config.yaml
dataset: "short read English sentences (LibriTTS-R)"
inner_norm: false
batch_size: 128
Rows from block 2 of a small CTC audio transcriber, named by matrix and row number. Rows with one number belong to one neuron. Each number is 128 + 24 x the weight over its row's rms, rounded and kept within 0 to 255. All counts start at 0.
After each neuron's rows are labels from the 100 clips, of 14976, where the neuron reaches its highest value: "strongest on" is what is common among them; "loudest" is the band of the loudest frequency at the time of the peak. Only what is clearly more common there than usual is listed. The data: short read English sentences (LibriTTS-R).
# fc1: first MLP up (model.blocks.2.ff1.fc1.weight, 768x192), inputs 0-191
# fc2: first MLP down (model.blocks.2.ff1.fc2.weight, 192x768, transposed), outputs 0-191

fc1.288 [133 134 125 133 103 119 129  97 105  79 159 145 153 109 125  78 130 122 150 138 115 112 134 138 122 132 117 154 120 133 140 148 171 126 160 140  61 142 116 181 108 173 155 106 161 178 184 138 144 107 173 137 127 136 110  97 158 109 121 144 156 125 115 158 150 135 139 126 117 138 126 131 105 143 116 123 123 116 140 161 110 176 134 164 143 117 156 189 123 102 157 127 107 134  91  90 137 115 145  82 129 139 142 148 136 133 131 140 162 115  82  92  97  95 170 136 152 107 101 154 113 102 143 121 140 125 118 113 113  90 160 131  96  92 116 141 134  94 139  94 125 116  94 135 119 170 130 133 135 121 101 151 122 120 177 111  99 162 123 153 151 119  90 113  95  96 111  96 152 144 118 115 130 143 124  92 100 141 140 129 160 105  88 114 175  82 108 113 151 124 116 106]
fc2.288 [141 134 133 134 140 141  96 155 145  92 115 125 115 101 107 168 145 124  88 132 160 172 150 120 134 120 139 108 126 170 123 162 155 114 129 121 153 186 135 125 133 148  98  96 163 106 138 127 125 115  96 187 131 148  97 150 115 122 139  85  68 110  85 112  90 148 151 138 110 132 114 151 109 157 116 120 156 117 145  75 143  83 115 107 214 132 121 103 115 149 107 105 180 102 144 144 140  98 116 149 150  82 122 133 111 103 137 134 120 160  92 169 117 129 112 126 136 131 167  96 116 148 114 155 110 167 134 135 117 167 104 132 122 113 164 176 118 136 115 104 110 135 120 122 143  91 104 116 114 122 115 139 145 131 135 117 138  91 162 152 134  99 109 117  97 119 116  98 123 120 123 130 151 176  72 143  99 168 109 133 115 141 130 120 140 124 125 120  82 140 134 124]
strongest on: the word "was"
loudest: 250 to 500 Hz

fc1.371 [120 142 113 171 111 149 119 137 127 164 112 168  97 134 125 108  82 131  93 114  97 130 173 128 113  80 205 112 130 123 152 102 170 144 101 121 114 151 116  97  98  96 142 122 156 133 172 147 103 116 127  80 138 102 141 127 145 132 147 159 132 111 135  98 167 126  81 139 125 138 138 136 105 122 168 149 127  75 129 157  94 119 118  94 114 144 147 136 132 153  87 127 106 134  85  92 130 103 120 113  96  96 133 132  90 108 134 134 105 110  72 124 153  69 137 129 149 117 137 133 144 116 114 116 142  96 173 132 117 108 126 129 144 121 132 136 161 140 130 150 109 137 101 126 150 142 111 169 152 142 135 142  84 146 134  67 113 108 169 171 130 166  93 109 137 165 128 107 110 152 146 126 143 119 138  95 145 157 111  93 110 123 131 119 141 108 160 111 106 157 147 130]
fc2.371 [ 79 175 148  94 148 130 133 135 155 135  77 168 163 120 148  93 124 123 130 131 174 126  96 114 116 147 117 138 116 103 127 136 145  74 148 129 136 127 111 111 126 140 115 123 141 125 123 144 163 162  90 158 134 139 107 135 124 111 112  82 107 128 139 139  93 167 129  91 109 142 113 108 129 137 118  84 154 127 123 122 135 125 118 155 167 106  99 156 171 166 133 101 105 113 124 137 172  95 144 105 130 103 117  84 179 123 126 105 121 130 144 163 126 103 150  89 168  93 133 154 120 137  96 141 105 107  81 114  93 109 150 146 133 125 164 127  97 140 121 110 158 122 138 103 153 140 163 128 109 151 152 116 122  93 116 105 124 144 130 134 133 138 133 120 102 106  95 167 130 125 134 145  67 160 164 165 126 138 115 143 141  78 129  97 132  81 187 165 110  95 131 106]
strongest on: the word "was"
loudest: 4000 to 8000 Hz

fc1.448 [130 125  86 106 149  85 142 107 110  89 106  92 109 141 134 146 135 124 153 117 133 110 115 141 189 122 115 102 111 114  95 124 158 151 131 127 147 183 109 137 130 146 113 106 168 196 165 149 167 102 119 159 117 116 149 121  99 165 210 133  91 144 153 132 119 111 119 173 143 166 132 134 163 154 108 120 138 109  67  99 152 129 119 125 109 113 134 113 125 143 129  90 119  96 115 110 123 119 145 120  90 103 100  80 105 125 128 100 153 106 104 127 124 108 128 136 108 127 149 127 160 134 135 135 158 135 149 126 177 157 104 140 119 167 112 141 105 119 107 109 111 172 133 167 141 145 167 140 117 105 122  87 121 129 128 158 133 139 140 150  81 127 106  99 120 114 142 116 145 118 147 169  81 104  89 161 109 126 139 106 162 122 116 151 129 139 120 145 152 125  83 124]
fc2.448 [173 108 174 175 128 127  90 102 162 168 165 127 148 119 161 129 117 151 161 105 107 105 132 132 120 113 112 128 134 112  93 130 134 119  92 112 152  97 141 111 148 124 128 120 124 118 108 100  99 118 118  77 130 101 102 120 110 104 139 129 118 113 144 150 134 115 126 116 116 141 123 120 141 154 142 161 119 154 157  99 128 112 129 135 132  98 128 106 137 133  90 149 144 177 165 189 120 108 144 106 116 149 114 126 143 160 179 154 171 167 155 141 118 118 113  84  89  71 123 142 113 139 129 137  86 159  94 118 157 157 123 122 133  75 122 112 147 135 135  99 112 122 117 109 168 107 146 129 149 193 108 138  92 155 100 146  96 128 130  82 173 156 105 114 175 119  98 114 136 115 164 132 120 110 154 119 119 119  74  99 105 124 164 147 114 115 150 143 115 114 146 126]
strongest on: the word "was"
loudest: 250 to 500 Hz

fc1.405 [162  84 151 128 147 117  90 107 132  81 123 115 117 128 123 162 158 130 130 117 117 182 166  97 113 169 131 120 107 160  91 169 183 126 156 111 150 148  82 151 160 101  89 137 134 101  94 165 125  99 131 107 132 172 120 111  94 126 142 109 122 152 182 137 129 151 113 158 129  67 145 107 148 119 119 140 146 113 143 143 152 133  75 113 113 110 116 100 152 126 153  95 173  98 119 143 122 119 147 146 142 125  89 141  86 116 148 149 125 137 147 150 161 120  90  97 135 129 172 115 131 132 110 122 140 146 113 141  94 158 113 151 127 133 142 107 129 173  89 125 107 135 139 154 120 140 143 104 109 113 106  92 128  96 149 104 112 114 133 154 178 140 101  88 114 112 138 126 127 125 123 154 122 111  96 179 134 124 130 106 115 117 137 146 154 147  90 133  93 159 156  94]
fc2.405 [127 128 106 155 146 157 135 149 165 125 157 150 138 123 144 129  99 131 125 137  97 118 131 158  98 154 141 165 113 122 152 118 116  98 130 118 136  77 159  95 124 101 123 105 155 149  90 152 129 148 101 129  76 116 124 149 126  92 119 146 162 125  98 132 110 118 142 105 137 110  88 123  86 111 112 117 112 144 109 112 108 124  81 106 146  87 148 147 109 101 135 159 153 119 118 107 109  98 126 110 137 126 159 186 130 130  93 100 168  92 145 127 150  79  79 137 152  48 136 156 132 111 108 102 125 140 125 133 107 113 122 137 144 142 127 137 147 136 116 158 120 165 181 106  83 104 114 116 115 150 112 130 133 142 124 127 161  97 112 135 121  85 164 129  97 104 129 174 156 162 103 152 127 123 124 114 120 158 149 141 137 122 115 186 119 147 136 108 196 127 167 153]
strongest on: the word "he"
loudest: 250 to 500 Hz

fc1.355 [135 132 144 119 152 109 129  74 105 131 110 123 149 145 118 117 122 125  94 113 137 130 134 131 107 136 110 132 148 136 138 109 161 199 114  83  99 102  93 154 138 171 131 133 135 128 132 142 113  65 105 131 177  83 117 132 147 116 152 139 109 141 148 151 102 134 127  99 125 152 103  65  99 142 119  93 126 161 101 160 111 117 126 141 170 150 136 122 119 116 138 127 155 182 126 146 115 157 168  73 131 148 130 137 137 121 156 160 135 111 131 125 136 105 116  78 101 143 127 164  74 152 142 129 138 154 107 129 111 139 106 129 120 156  84 118  89  63 148 130 103 131 175  75 129 104 122 129 164  98 155 125 129 113 152 125  88 140 115 144 133  97 102  98 178 126 161 123 159 158 110 139 123 122 128 137 102 115 134 135 136  87 120 148 113 134 103  95 160 135 123 113]
fc2.355 [132 153 153 121 175 104 141 111 116 121 117 112 142 140 135 113 123 116 149 133 100 114 169 152 171  80 119 129 168 152 135 184 135 155  95 112 127 148 146 117 110 109 137 137 169 120 122  99 112 137  79 133  91  96 145 164 166 105 149  94 150 150 136 152 122 111 141 156 151 143 144 143 124 144 134 140 103 104 110 138 128  97 126 168 108  66 135 118  91 104 146 127 110  53 124 133 140 133 106 172 100 128  94 154 116 109 101 114 117 125 126 120 124 141 155  95 139 117 129 132  99  90 137 108 146  90 143 108  99 145 190 131 133 126 165  96 195 152 120 130 141 115 144 156  84 150 104 177 113 100 142 134 141 136 102 118  93 117 137 113 157 155  96 131 106 130  92 153 107 137 136 113 159 144 156  93 148 134 165 159 140 135  91 105 155 148 136 120 106 131 127 128]
strongest on: the word "was"
loudest: 1000 to 2000 Hz

fc1.720 [137 125 148 101  91 126 122 104 156 194 114 168 109 130 144  93 101 160 145  97 129 135 152 136 131 100 123 145 154 131 146 132 138 174 130 141 100 125 131  98 119 182 128 152 106 116 122 166 121 150  90 106 142 116 148 128 158 143 127 148 147 122 142 130  98 109 141 128 136 100 135 113 109 143 118  88 162 135 118  90 147 133 104 165 129 144 117 150 122 108 127 126 129 174 102  86 138 146  77  74  88 143 147  89 111 147 127 151 109 119 117 109  81 157 150 172  86 138 115 106 123 115  92 136 136 130 120 122  99 153 135 168 103  96 112 110  95 123 126 122 121 113 154  98 111 149 104 147 117  96 118 158 153 126 166 118 113 136 117 104 109 108  71 166 129 108 141 183 115 118 134 109 161 142 139  95 111 101 110  71 110 111  89 135 162 103 123 146 134  88  90 161]
fc2.720 [126 139 124 104 114 123 131 144 111  89 121 122 149 151 149 132  94  90 142 107 119 120 116 135 123 147 148 144 145 135 143 166  71 100 117 167  76 139 176 139  99  51 137 127 164 128  95 115 137 109 107 128 131 110  93 109 127 138 125 127 130 141 123 152 132 125 127  85 114 145 137 161  96  95 139 161 125 155 153 154 127 104  78 125 128  96  94  89 115 110 120 135 129 135 119 109 133 133 167 147 180 103  98 157 170  90  84 119 142 120 119 103 102  92 113 130 123 150 109 151 130 124 122 101 171 129 134 168 163  94 135 147 135 112 136 128 126  97 152 116 120 136 108 149 126 144 126 161 124 132  85 136 169 149  99 151 132 137 149 129 137 153 151  72 118 116  53 129 128 175  96 115 189 113 135 143 125 145 149 152 119 130 114 104 154 147  99 119 170 122 154 129]
strongest on: the word "was"; the word "it"
loudest: 250 to 500 Hz

fc1.272 [177 135 164 138 156 127 126 135 142 127 104 115 125  87 120 103 144 129 152 118 122 154 160 110 147 162 198 135 148 139 130 112 153 106 133 106 163 108 138 155 142 135 124 105 130 110 126 160 165  85  93 134 121 119 126 120 131 172 157  99 114 150 173  61 143 100 145 167  94 112 159 155 167 127 166 127 123 154 177 135 141 143 146 133 130 109 120 100 136 135 140 124  92 135 133 129 111  98 145 116  99 100  99 146  87 127 121 166 111 148 103 174 134 122 132 148 127 103 119 146 131  97 137  66 117 118 149 150 171 188 162  92 114 131 108 111 146 150 126 138  61 141 146 136 159 142 107 126 149 111 115  95 108 134 121 128  82 143  82  93 145 106 157 123 160 117 141 125 100 151 117 142 106 166  99 121 131  93 138 134 133 124 121 138 134 158 142 126 110 137  97 140]
fc2.272 [133 130 161 117 130 134 135 170 117 136 139 127 103 150  84 133 136 154 114 118 136  86 119 145 122 109 150 104 159  92 133 173 140 124 137 171 113  91 127 118  86 130 125 113 119 159 159 148 145 120 127 144 164 117 124 123 105 138 135 143 113 135  61 113  96 130 110 134 109 140 101 127 106  96 135 178 140 122 142 181 158 106 135 120  95 129  96 156 118 147 144 119 142 118  90 111 131 144 153 134 121 159 132 118 106 109 146 134 128  96 112  66 169  95 107 149 105 119 111 103  91 142 162 116 117 147  90  74 117 123  91 130 122 142  88 190 157 145 169 120 134  97 133 127 112  75 130  99 100  83 145 143 131 148  79 112 156 153 169  99 112 112 137 153 165 125 136 105  76 115 115 136 130 143  88 128 102 161 111 134  85 112 102 132 133 112 114  97 130 123 113 104]
strongest on: the word "you"
loudest: 250 to 500 Hz

fc1.491 [110 125 121 131 162 119 138  90  89  96 137 129 131 142 150 111 134 129 124 202 131 176  75 121 102 171 147 134 119  85 152 146 148 136  97 110 143 152 136 112 139 176  95 122 168 121 100 130 116 135 100 134 141 176 151 114 119 149  89  96 146 174 134 131 114 132  77 163 101  76 136  88 119 117 117 140 140 142 140 109 127 129 100  88 165 105 157 108 143 130 135 122 121 170 106 109 171  80 108 115 106  88 116 117 113 171 113 151 151 104 116 140 111 132 132 154 144 104 116 117 144 161 141 142 114 122 124 114  90 107 109 157 165 108 147 121  97 118 122 105  88 116 102 147 138 135 123 138 140 124 144 118 155 170 133 140 167 162 127 148 113 126 116 110 159  96 111 148 114 129 108 154 112 195 113 162 103 109 127 152 119 140 134 176 131 137 131 105 137 138 170 133]
fc2.491 [102  95 132 121 122 118 155 158 154 144 115  97 138 117 103 126  97 118 169 100 183 120 156 128 133  86 101 139 145 116  71 134 180 142 158 162 131 169 127 120 112 134 130 160 105 151 128 195  45 154  94 111 127 107  92 143 118 140 115 141 112 105 131 150  97 105 155 117  70 122 128 138 124 149 149 114 102 150 172 143  99 133 121 139 127 148 124  87 123 123 108 121 115 114 163 118 145 101 143 128 111 136 103 151 108 120 109  97 126 132 115 121 123 116 119  94 101 148 177 139 114 111 121  99 108 129 133 143 149 161 181 134 160 130  98 147  92 138 128 134 146 144 117 126 188 106 137 156 113 122 141 106 117 118 131 129 128 128 153 116 121 147  88 139 106 148 186 128 163 110 176 133 167 133 170 118 155  86 116 130 155 123 125 123 130  91 142 119 169 144 148 123]
strongest on: the word "was"
loudest: 250 to 500 Hz