From a checkpoint of a small CTC audio transcriber.
Model: 5.57M parameters, activation gelu, num experts 4, layers 6, width 192.
Training: soap at rate 0.0028, batches of 128.
Data: trained on short read English sentences (LibriTTS-R), 26041 training examples, 16.2 epochs.
Rows from block 2 of a small CTC audio transcriber, named by matrix and row number. Rows with one number belong to one neuron. Each number is 50 + 12 x the weight over its row's rms, rounded and kept within 0 to 99. All counts start at 0.
After each neuron's rows are labels from the 100 clips, of 14976, where the neuron reaches its highest value: "strongest on" is what is common among them. Only what is clearly more common there than usual is listed. The data: short read English sentences (LibriTTS-R). In brackets: how many of the 100, against the usual share in percent.
# fc1: first MLP up (model.blocks.2.ff1.fc1.weight, 768x192), inputs 0-191
# fc2: first MLP down (model.blocks.2.ff1.fc2.weight, 192x768, transposed), outputs 0-191

fc1.452:62 27 43 55 36 38 47 63 51 22 47 40 55 42 56 37 43 23 65 53 48 42 64 32 59 64 52 49 35 38 50 41 51 50 31 59 59 44 63 20 56 33 61 49 45 46 50 41 54 47 60 41 40 68 50 58 42 43 49 54 52 52 60 54 60 60 49 36 39 46 21 58 39 40 67 59 43 59 56 44 30 58 51 56 56 41 41 60 48 72 54 52 72 27 59 32 37 35 54 57 50 49 47 59 34 49 45 61 36 51 26 41 68 63 76 40 63 83 59 49 47 52 40 54 46 52 65 30 56 60 33 65 51 24 19 38 37 75 51 68 45 46 62 48 46 73 42 34 58 60 26 78 49 53 46 52 47 59 71 56 44 45 27 58 43 61 35 49 63 35 36 58 49 40 45 60 48 54 51 52 60 52 53 42 36 55 68 44 46 51 48 42
fc2.452:36 61 46 55 36 52 54 50 67 56 46 63 47 48 63 75 68 65 61 50 53 46 43 65 65 47 45 32 42 56 45 50 58 34 51 41 42 47 82 69 58 56 64 47 45 64 53 40 69 42 35 42 59 37 50 38 59 53 56 42 52 33 52 38 27 55 42 54 48 51 64 17 50 46 23 35 61 50 58 46 60 51 59 59 52 32 54 48 29 51 47 55 37 53 51 61 28 33 52 51 42 28 38 63 45 67 35 38 82 53 49 84 45 59 44 66 53 53 58 63 53 44 43 25 60 40 57 22 61 40 58 47 54 59 66 64 62 54 43 44 42 62 55 56 52 56 31 60 36 46 55 40 51 33 52 58 35 52 50 42 42 47 19 64 47 54 40 65 36 61 45 42 60 54 56 29 59 23 40 53 52 74 48 70 54 41 69 70 43 61 58 50
strongest on: voice: male (79 vs 45.9)

fc1.535:28 46 52 78 64 58 49 47 36 46 68 58 50 51 52 61 54 46 56 59 63 50 48 63 50 29 26 27 55 41 64 60 58 73 57 68 61 54 32 62 56 47 60 50 58 62 56 54 77 67 77 31 47 43 70 46 54 36 75 36 58 49 42 34 61 54 64 62 31 58 51 28 37 62 37 32 52 57 38 39 46 48 58 43 52 39 54 45 57 21 46 48 31 38 43 52 64 30 34 57 60 29 58 42 38 51 40 54 41 46 61 47 57 35 37 46 60 41 32 67 73 52 37 54 59 42 38 46 42 52 39 53 66 27 52 36 44 46 63 49 51 51 42 38 61 40 73 80 52 53 54 58 71 57 59 47 41 65 64 47 40 49 63 66 42 28 59 45 37 60 46 64 28 54 59 54 52 62 55 36 67 57 47 59 67 52 58 53 46 38 31 46
fc2.535:65 61 38 36 45 70 59 42 48 57 47 30 40 45 45 58 38 49 52 57 43 37 37 51 35 71 50 46 48 52 37 49 32 69 46 36 56 32 36 31 39 49 41 76 52 51 71 47 31 72 37 54 48 77 49 46 43 62 49 56 69 54 80 70 40 74 52 53 30 45 37 48 55 49 45 59 58 43 69 40 35 43 41 66 66 62 58 41 55 65 46 30 47 61 49 46 46 67 41 38 34 39 68 38 65 41 61 36 65 50 42 45 70 56 61 55 24 42 54 35 45 34 44 44 56 63 38 57 56 55 65 50 40 50 43 55 45 49 27 32 29 43 62 52 43 64 67 50 42 49 34 65 27 62 64 46 49 50 61 47 47 64 47 30 67 59 43 59 65 32 44 52 64 53 64 42 37 55 49 61 36 72 57 62 34 37 52 48 57 66 49 23
strongest on: voice: male (80 vs 45.9)

fc1.629:48 50 63 61 62 24 53 69 42 65 62 52 52 62 46 52 46 42 32 40 36 49 50 65 54 42 53 30 45 49 50 26 70 72 58 54 49 39 42 58 62 53 59 54 48 47 66 49 71 58 78 42 72 48 68 52 60 46 70 68 52 64 59 49 43 41 49 53 67 26 36 49 62 74 47 81 53 42 38 54 62 35 32 34 62 45 64 32 63 57 52 47 48 64 57 43 64 28 45 60 42 22 34 33 28 45 60 43 43 52 60 51 76 65 43 28 55 47 34 65 47 47 45 51 37 34 54 54 54 40 46 39 58 31 27 72 50 50 55 61 49 45 43 47 69 54 65 49 56 41 70 48 56 70 35 47 34 37 62 63 55 40 65 43 52 56 42 29 45 50 36 41 42 47 62 53 49 42 58 48 48 77 33 57 50 35 47 43 34 53 61 45
fc2.629:50 43 50 45 49 46 35 53 58 56 48 50 32 57 53 60 38 44 63 65 59 26 34 49 44 67 71 37 42 53 54 38 42 59 68 46 62 33 44 49 33 53 17 61 36 37 43 60 20 35 55 51 33 42 33 43 39 44 58 61 59 54 49 52 46 29 69 74 36 54 52 63 44 57 41 39 44 45 59 44 59 53 37 42 39 61 60 56 68 42 64 43 61 34 37 48 48 81 48 45 51 60 70 61 58 43 46 43 62 55 71 63 57 43 45 60 35 37 54 30 44 50 51 43 66 51 46 46 38 67 25 50 49 59 60 69 35 64 39 51 58 49 59 52 40 51 67 55 36 25 37 54 53 63 47 51 50 48 46 30 40 77 45 41 70 26 74 59 58 44 54 41 61 49 38 44 42 66 42 43 63 36 62 63 54 68 33 70 79 41 63 59
strongest on: voice: male (74 vs 45.9)

fc1.609:51 62 61 41 78 36 39 42 53 57 52 42 72 73 53 49 34 53 51 40 60 44 50 39 35 44 63 40 38 77 45 69 60 47 35 52 50 66 55 58 35 48 44 45 64 54 40 48 62 54 39 78 41 39 40 28 43 41 36 44 71 36 57 35 61 40 41 72 42 33 54 44 53 73 36 46 38 20 61 64 51 58 42 46 60 59 51 69 57 42 69 36 54 60 65 63 61 59 63 58 44 69 70 51 37 33 60 38 42 33 42 41 61 46 43 44 46 51 33 62 67 56 46 55 63 65 42 63 37 42 46 48 47 34 32 36 50 52 58 59 59 52 58 73 50 44 56 54 62 58 47 62 50 52 49 45 51 58 69 50 42 64 39 39 46 22 41 44 52 30 55 58 40 55 58 46 54 28 25 51 46 45 38 28 46 47 60 81 55 78 50 32
fc2.609:50 58 32 32 41 70 50 54 62 68 33 44 38 55 46 45 60 48 25 45 50 68 60 31 52 55 56 73 41 61 59 55 70 62 66 51 47 41 39 38 58 27 34 54 62 50 55 55 49 38 66 52 33 73 79 75 61 48 47 37 49 66 34 65 48 52 54 37 42 37 55 37 21 86 55 70 57 58 65 36 41 54 35 30 47 70 75 63 38 41 45 42 54 35 32 49 45 63 60 53 48 48 41 33 57 62 46 67 56 66 44 56 54 42 61 87 36 34 40 55 53 55 51 56 58 53 56 46 44 40 46 55 50 49 58 44 58 28 47 70 39 54 59 49 68 56 56 39 59 36 35 51 56 69 51 61 40 40 41 64 64 58 51 45 64 50 38 58 42 47 41 43 46 53 34 54 53 36 57 26 52 40 53 56 50 31 48 37 60 48 40 65
strongest on: voice: male (94 vs 45.9)

fc1.167:37 44 61 55 48 48 68 60 39 52 63 46 56 40 37 60 45 56 46 55 59 72 79 38 43 39 58 43 34 58 43 54 40 46 49 41 53 55 48 77 39 64 54 65 22 61 41 53 61 53 53 37 62 71 29 53 25 68 62 72 36 63 45 53 55 62 41 30 57 32 34 44 30 32 64 61 47 67 47 45 71 54 57 51 51 65 50 51 41 52 32 47 53 51 39 41 44 54 38 50 54 36 55 47 62 57 31 53 64 72 37 64 59 32 39 46 54 66 43 26 49 61 69 57 57 63 58 53 44 29 50 52 26 48 44 39 43 39 39 14 59 51 63 37 49 60 41 48 68 55 58 58 52 64 54 52 39 33 50 63 55 42 39 72 24 75 65 39 64 56 61 52 60 55 34 62 56 65 40 48 62 37 61 33 55 64 57 50 47 39 35 47
fc2.167:37 32 42 62 63 59 56 65 55 41 43 26 36 52 47 64 49 31 79 43 43 74 52 53 51 75 44 50 28 82 40 48 35 35 60 84 54 33 55 37 64 40 39 53 41 53 73 41 61 45 36 58 40 68 25 37 43 59 41 57 44 45 56 54 41 34 49 64 70 56 41 35 37 46 76 46 37 53 48 54 35 76 60 37 74 62 58 42 77 56 56 60 44 63 38 48 60 35 51 63 39 45 60 42 51 60 44 45 60 33 74 37 56 53 52 51 51 61 42 49 51 73 45 50 43 32 38 58 61 69 59 58 52 51 45 44 55 27 46 48 62 52 56 51 35 55 25 54 49 58 53 56 54 35 41 39 74 71 70 46 56 56 55 54 49 47 28 49 49 66 48 37 56 62 45 43 38 58 47 49 42 55 43 54 60 57 47 51 67 56 61 56
strongest on: the word "to" (39 vs 14.5)

fc1.335:48 38 82 66 64 43 63 68 60 50 35 77 40 53 79 65 51 42 55 64 47 40 44 19 59 57 47 48 61 44 62 50 47 54 42 30 58 47 50 49 56 69 56 68 55 68 56 39 48 39 48 53 46 34 40 55 54 69 65 36 38 63 50 48 59 56 63 78 66 31 31 53 26 48 72 48 54 67 42 54 59 58 47 49 24 49 70 43 30 56 45 56 56 42 33 48 59 45 52 48 41 42 30 60 47 43 85 42 39 51 35 37 36 62 51 41 53 51 46 48 46 25 72 39 62 58 43 50 48 54 58 32 56 46 44 48 53 44 38 41 55 58 71 43 43 40 56 40 55 51 59 46 45 56 50 48 34 68 36 62 31 28 64 63 38 37 66 36 43 57 42 61 59 42 64 33 40 32 50 54 45 76 45 35 65 38 58 60 48 56 41 52
fc2.335:71 39 31 55 45 63 68 67 23 43 62 39 59 31 43 42 26 42 66 55 37 30 54 45 56 54 66 55 36 73 57 36 49 56 52 52 48 33 47 36 69 48 40 46 53 42 50 61 35 67 43 43 26 58 55 49 33 60 58 54 59 73 46 77 53 54 41 50 59 57 57 49 54 54 59 72 60 52 37 73 51 51 80 43 57 55 40 48 55 49 30 38 34 57 33 50 45 58 59 51 47 55 37 71 31 77 43 59 57 65 75 48 36 55 45 73 62 22 68 45 50 61 54 39 45 41 47 45 48 51 46 36 23 78 42 62 58 42 66 45 41 47 69 64 42 44 52 49 42 43 66 42 51 52 43 46 49 50 35 55 50 40 42 52 61 63 63 66 49 46 57 61 29 55 48 62 54 54 49 71 26 47 61 61 45 60 47 60 68 43 65 39
strongest on: the word "to" (63 vs 14.5)

fc1.454:62 48 50 37 49 41 49 53 61 55 67 50 33 38 49 58 53 54 58 62 50 56 70 32 64 50 28 45 48 57 64 36 58 50 49 51 51 42 40 52 29 55 59 24 73 53 55 35 65 35 39 50 43 41 72 60 54 60 60 48 62 32 57 49 70 38 50 65 68 56 50 27 57 59 39 39 38 64 54 45 47 19 71 54 43 75 68 40 36 65 39 68 70 51 59 36 22 41 59 31 55 47 38 60 34 37 61 64 44 48 71 51 55 63 38 52 60 59 41 31 55 59 41 62 68 39 59 52 40 60 49 60 45 51 43 45 35 36 51 51 47 48 53 46 50 43 65 49 58 45 21 54 57 33 42 50 33 48 59 33 53 44 37 74 25 38 39 36 53 30 51 37 55 54 59 73 59 75 45 46 83 37 44 53 53 47 48 72 52 51 47 53
fc2.454:53 52 45 46 53 56 54 61 43 62 54 40 47 53 43 52 65 62 41 57 65 45 47 55 50 62 66 61 61 51 52 50 41 59 58 45 59 60 41 33 51 42 57 55 61 39 56 50 58 45 50 59 66 50 43 45 58 46 28 38 74 51 48 30 57 68 64 55 45 33 63 54 50 36 64 41 31 36 27 42 64 57 41 62 59 50 34 56 49 33 51 36 52 29 29 34 22 38 22 45 44 49 76 40 68 43 64 44 32 47 53 53 53 54 50 50 34 36 71 59 48 35 64 67 73 63 54 42 28 33 48 52 50 51 36 35 42 43 60 48 53 50 52 68 52 42 37 64 26 53 55 54 57 67 64 28 30 44 45 60 46 26 70 71 57 55 28 39 36 35 39 29 32 40 45 39 38 36 19 41 53 43 49 61 41 48 64 52 45 82 44 53
strongest on: voice: male (80 vs 45.9)

fc1.338:43 37 36 57 47 46 75 58 50 55 58 34 56 52 42 19 47 69 62 57 23 44 42 53 52 56 28 58 64 28 72 56 45 55 44 36 45 49 72 45 47 46 39 51 62 73 41 30 50 69 28 47 49 44 47 54 57 62 52 59 49 44 40 78 38 44 37 37 70 52 39 32 64 47 56 36 48 46 54 51 62 53 55 39 63 53 28 31 39 49 59 37 66 53 36 24 63 42 37 35 51 29 29 32 53 36 21 65 45 45 44 40 52 37 53 47 52 28 58 34 42 45 61 27 58 72 57 50 39 47 34 47 24 59 38 49 48 51 60 39 43 66 47 45 58 59 51 59 63 58 46 49 50 53 48 26 47 45 67 36 69 29 63 45 57 63 56 65 44 69 45 50 58 58 59 40 79 42 43 51 59 60 41 50 59 48 44 41 54 58 39 52
fc2.338:42 27 64 38 41 53 23 46 42 38 72 63 41 64 48 67 38 53 77 55 45 52 69 53 57 54 52 52 39 51 23 57 49 42 42 51 49 58 66 42 63 56 56 65 53 34 53 57 51 51 18 43 36 52 65 51 30 68 57 53 39 48 59 66 40 62 45 70 29 48 56 39 53 46 38 45 46 63 33 38 41 56 59 38 53 28 42 39 71 53 55 43 44 44 30 67 65 58 43 57 52 52 60 52 61 44 57 20 42 57 55 49 59 52 55 51 45 65 56 49 43 61 67 44 49 38 49 41 37 50 51 53 45 39 50 42 42 65 67 10 67 48 57 54 75 32 40 42 56 46 64 62 51 57 54 47 48 41 79 48 45 40 22 68 67 54 49 63 47 46 53 49 62 56 39 53 14 54 41 71 54 51 21 59 43 54 51 63 52 37 57 39
strongest on: the word "to" (34 vs 14.5)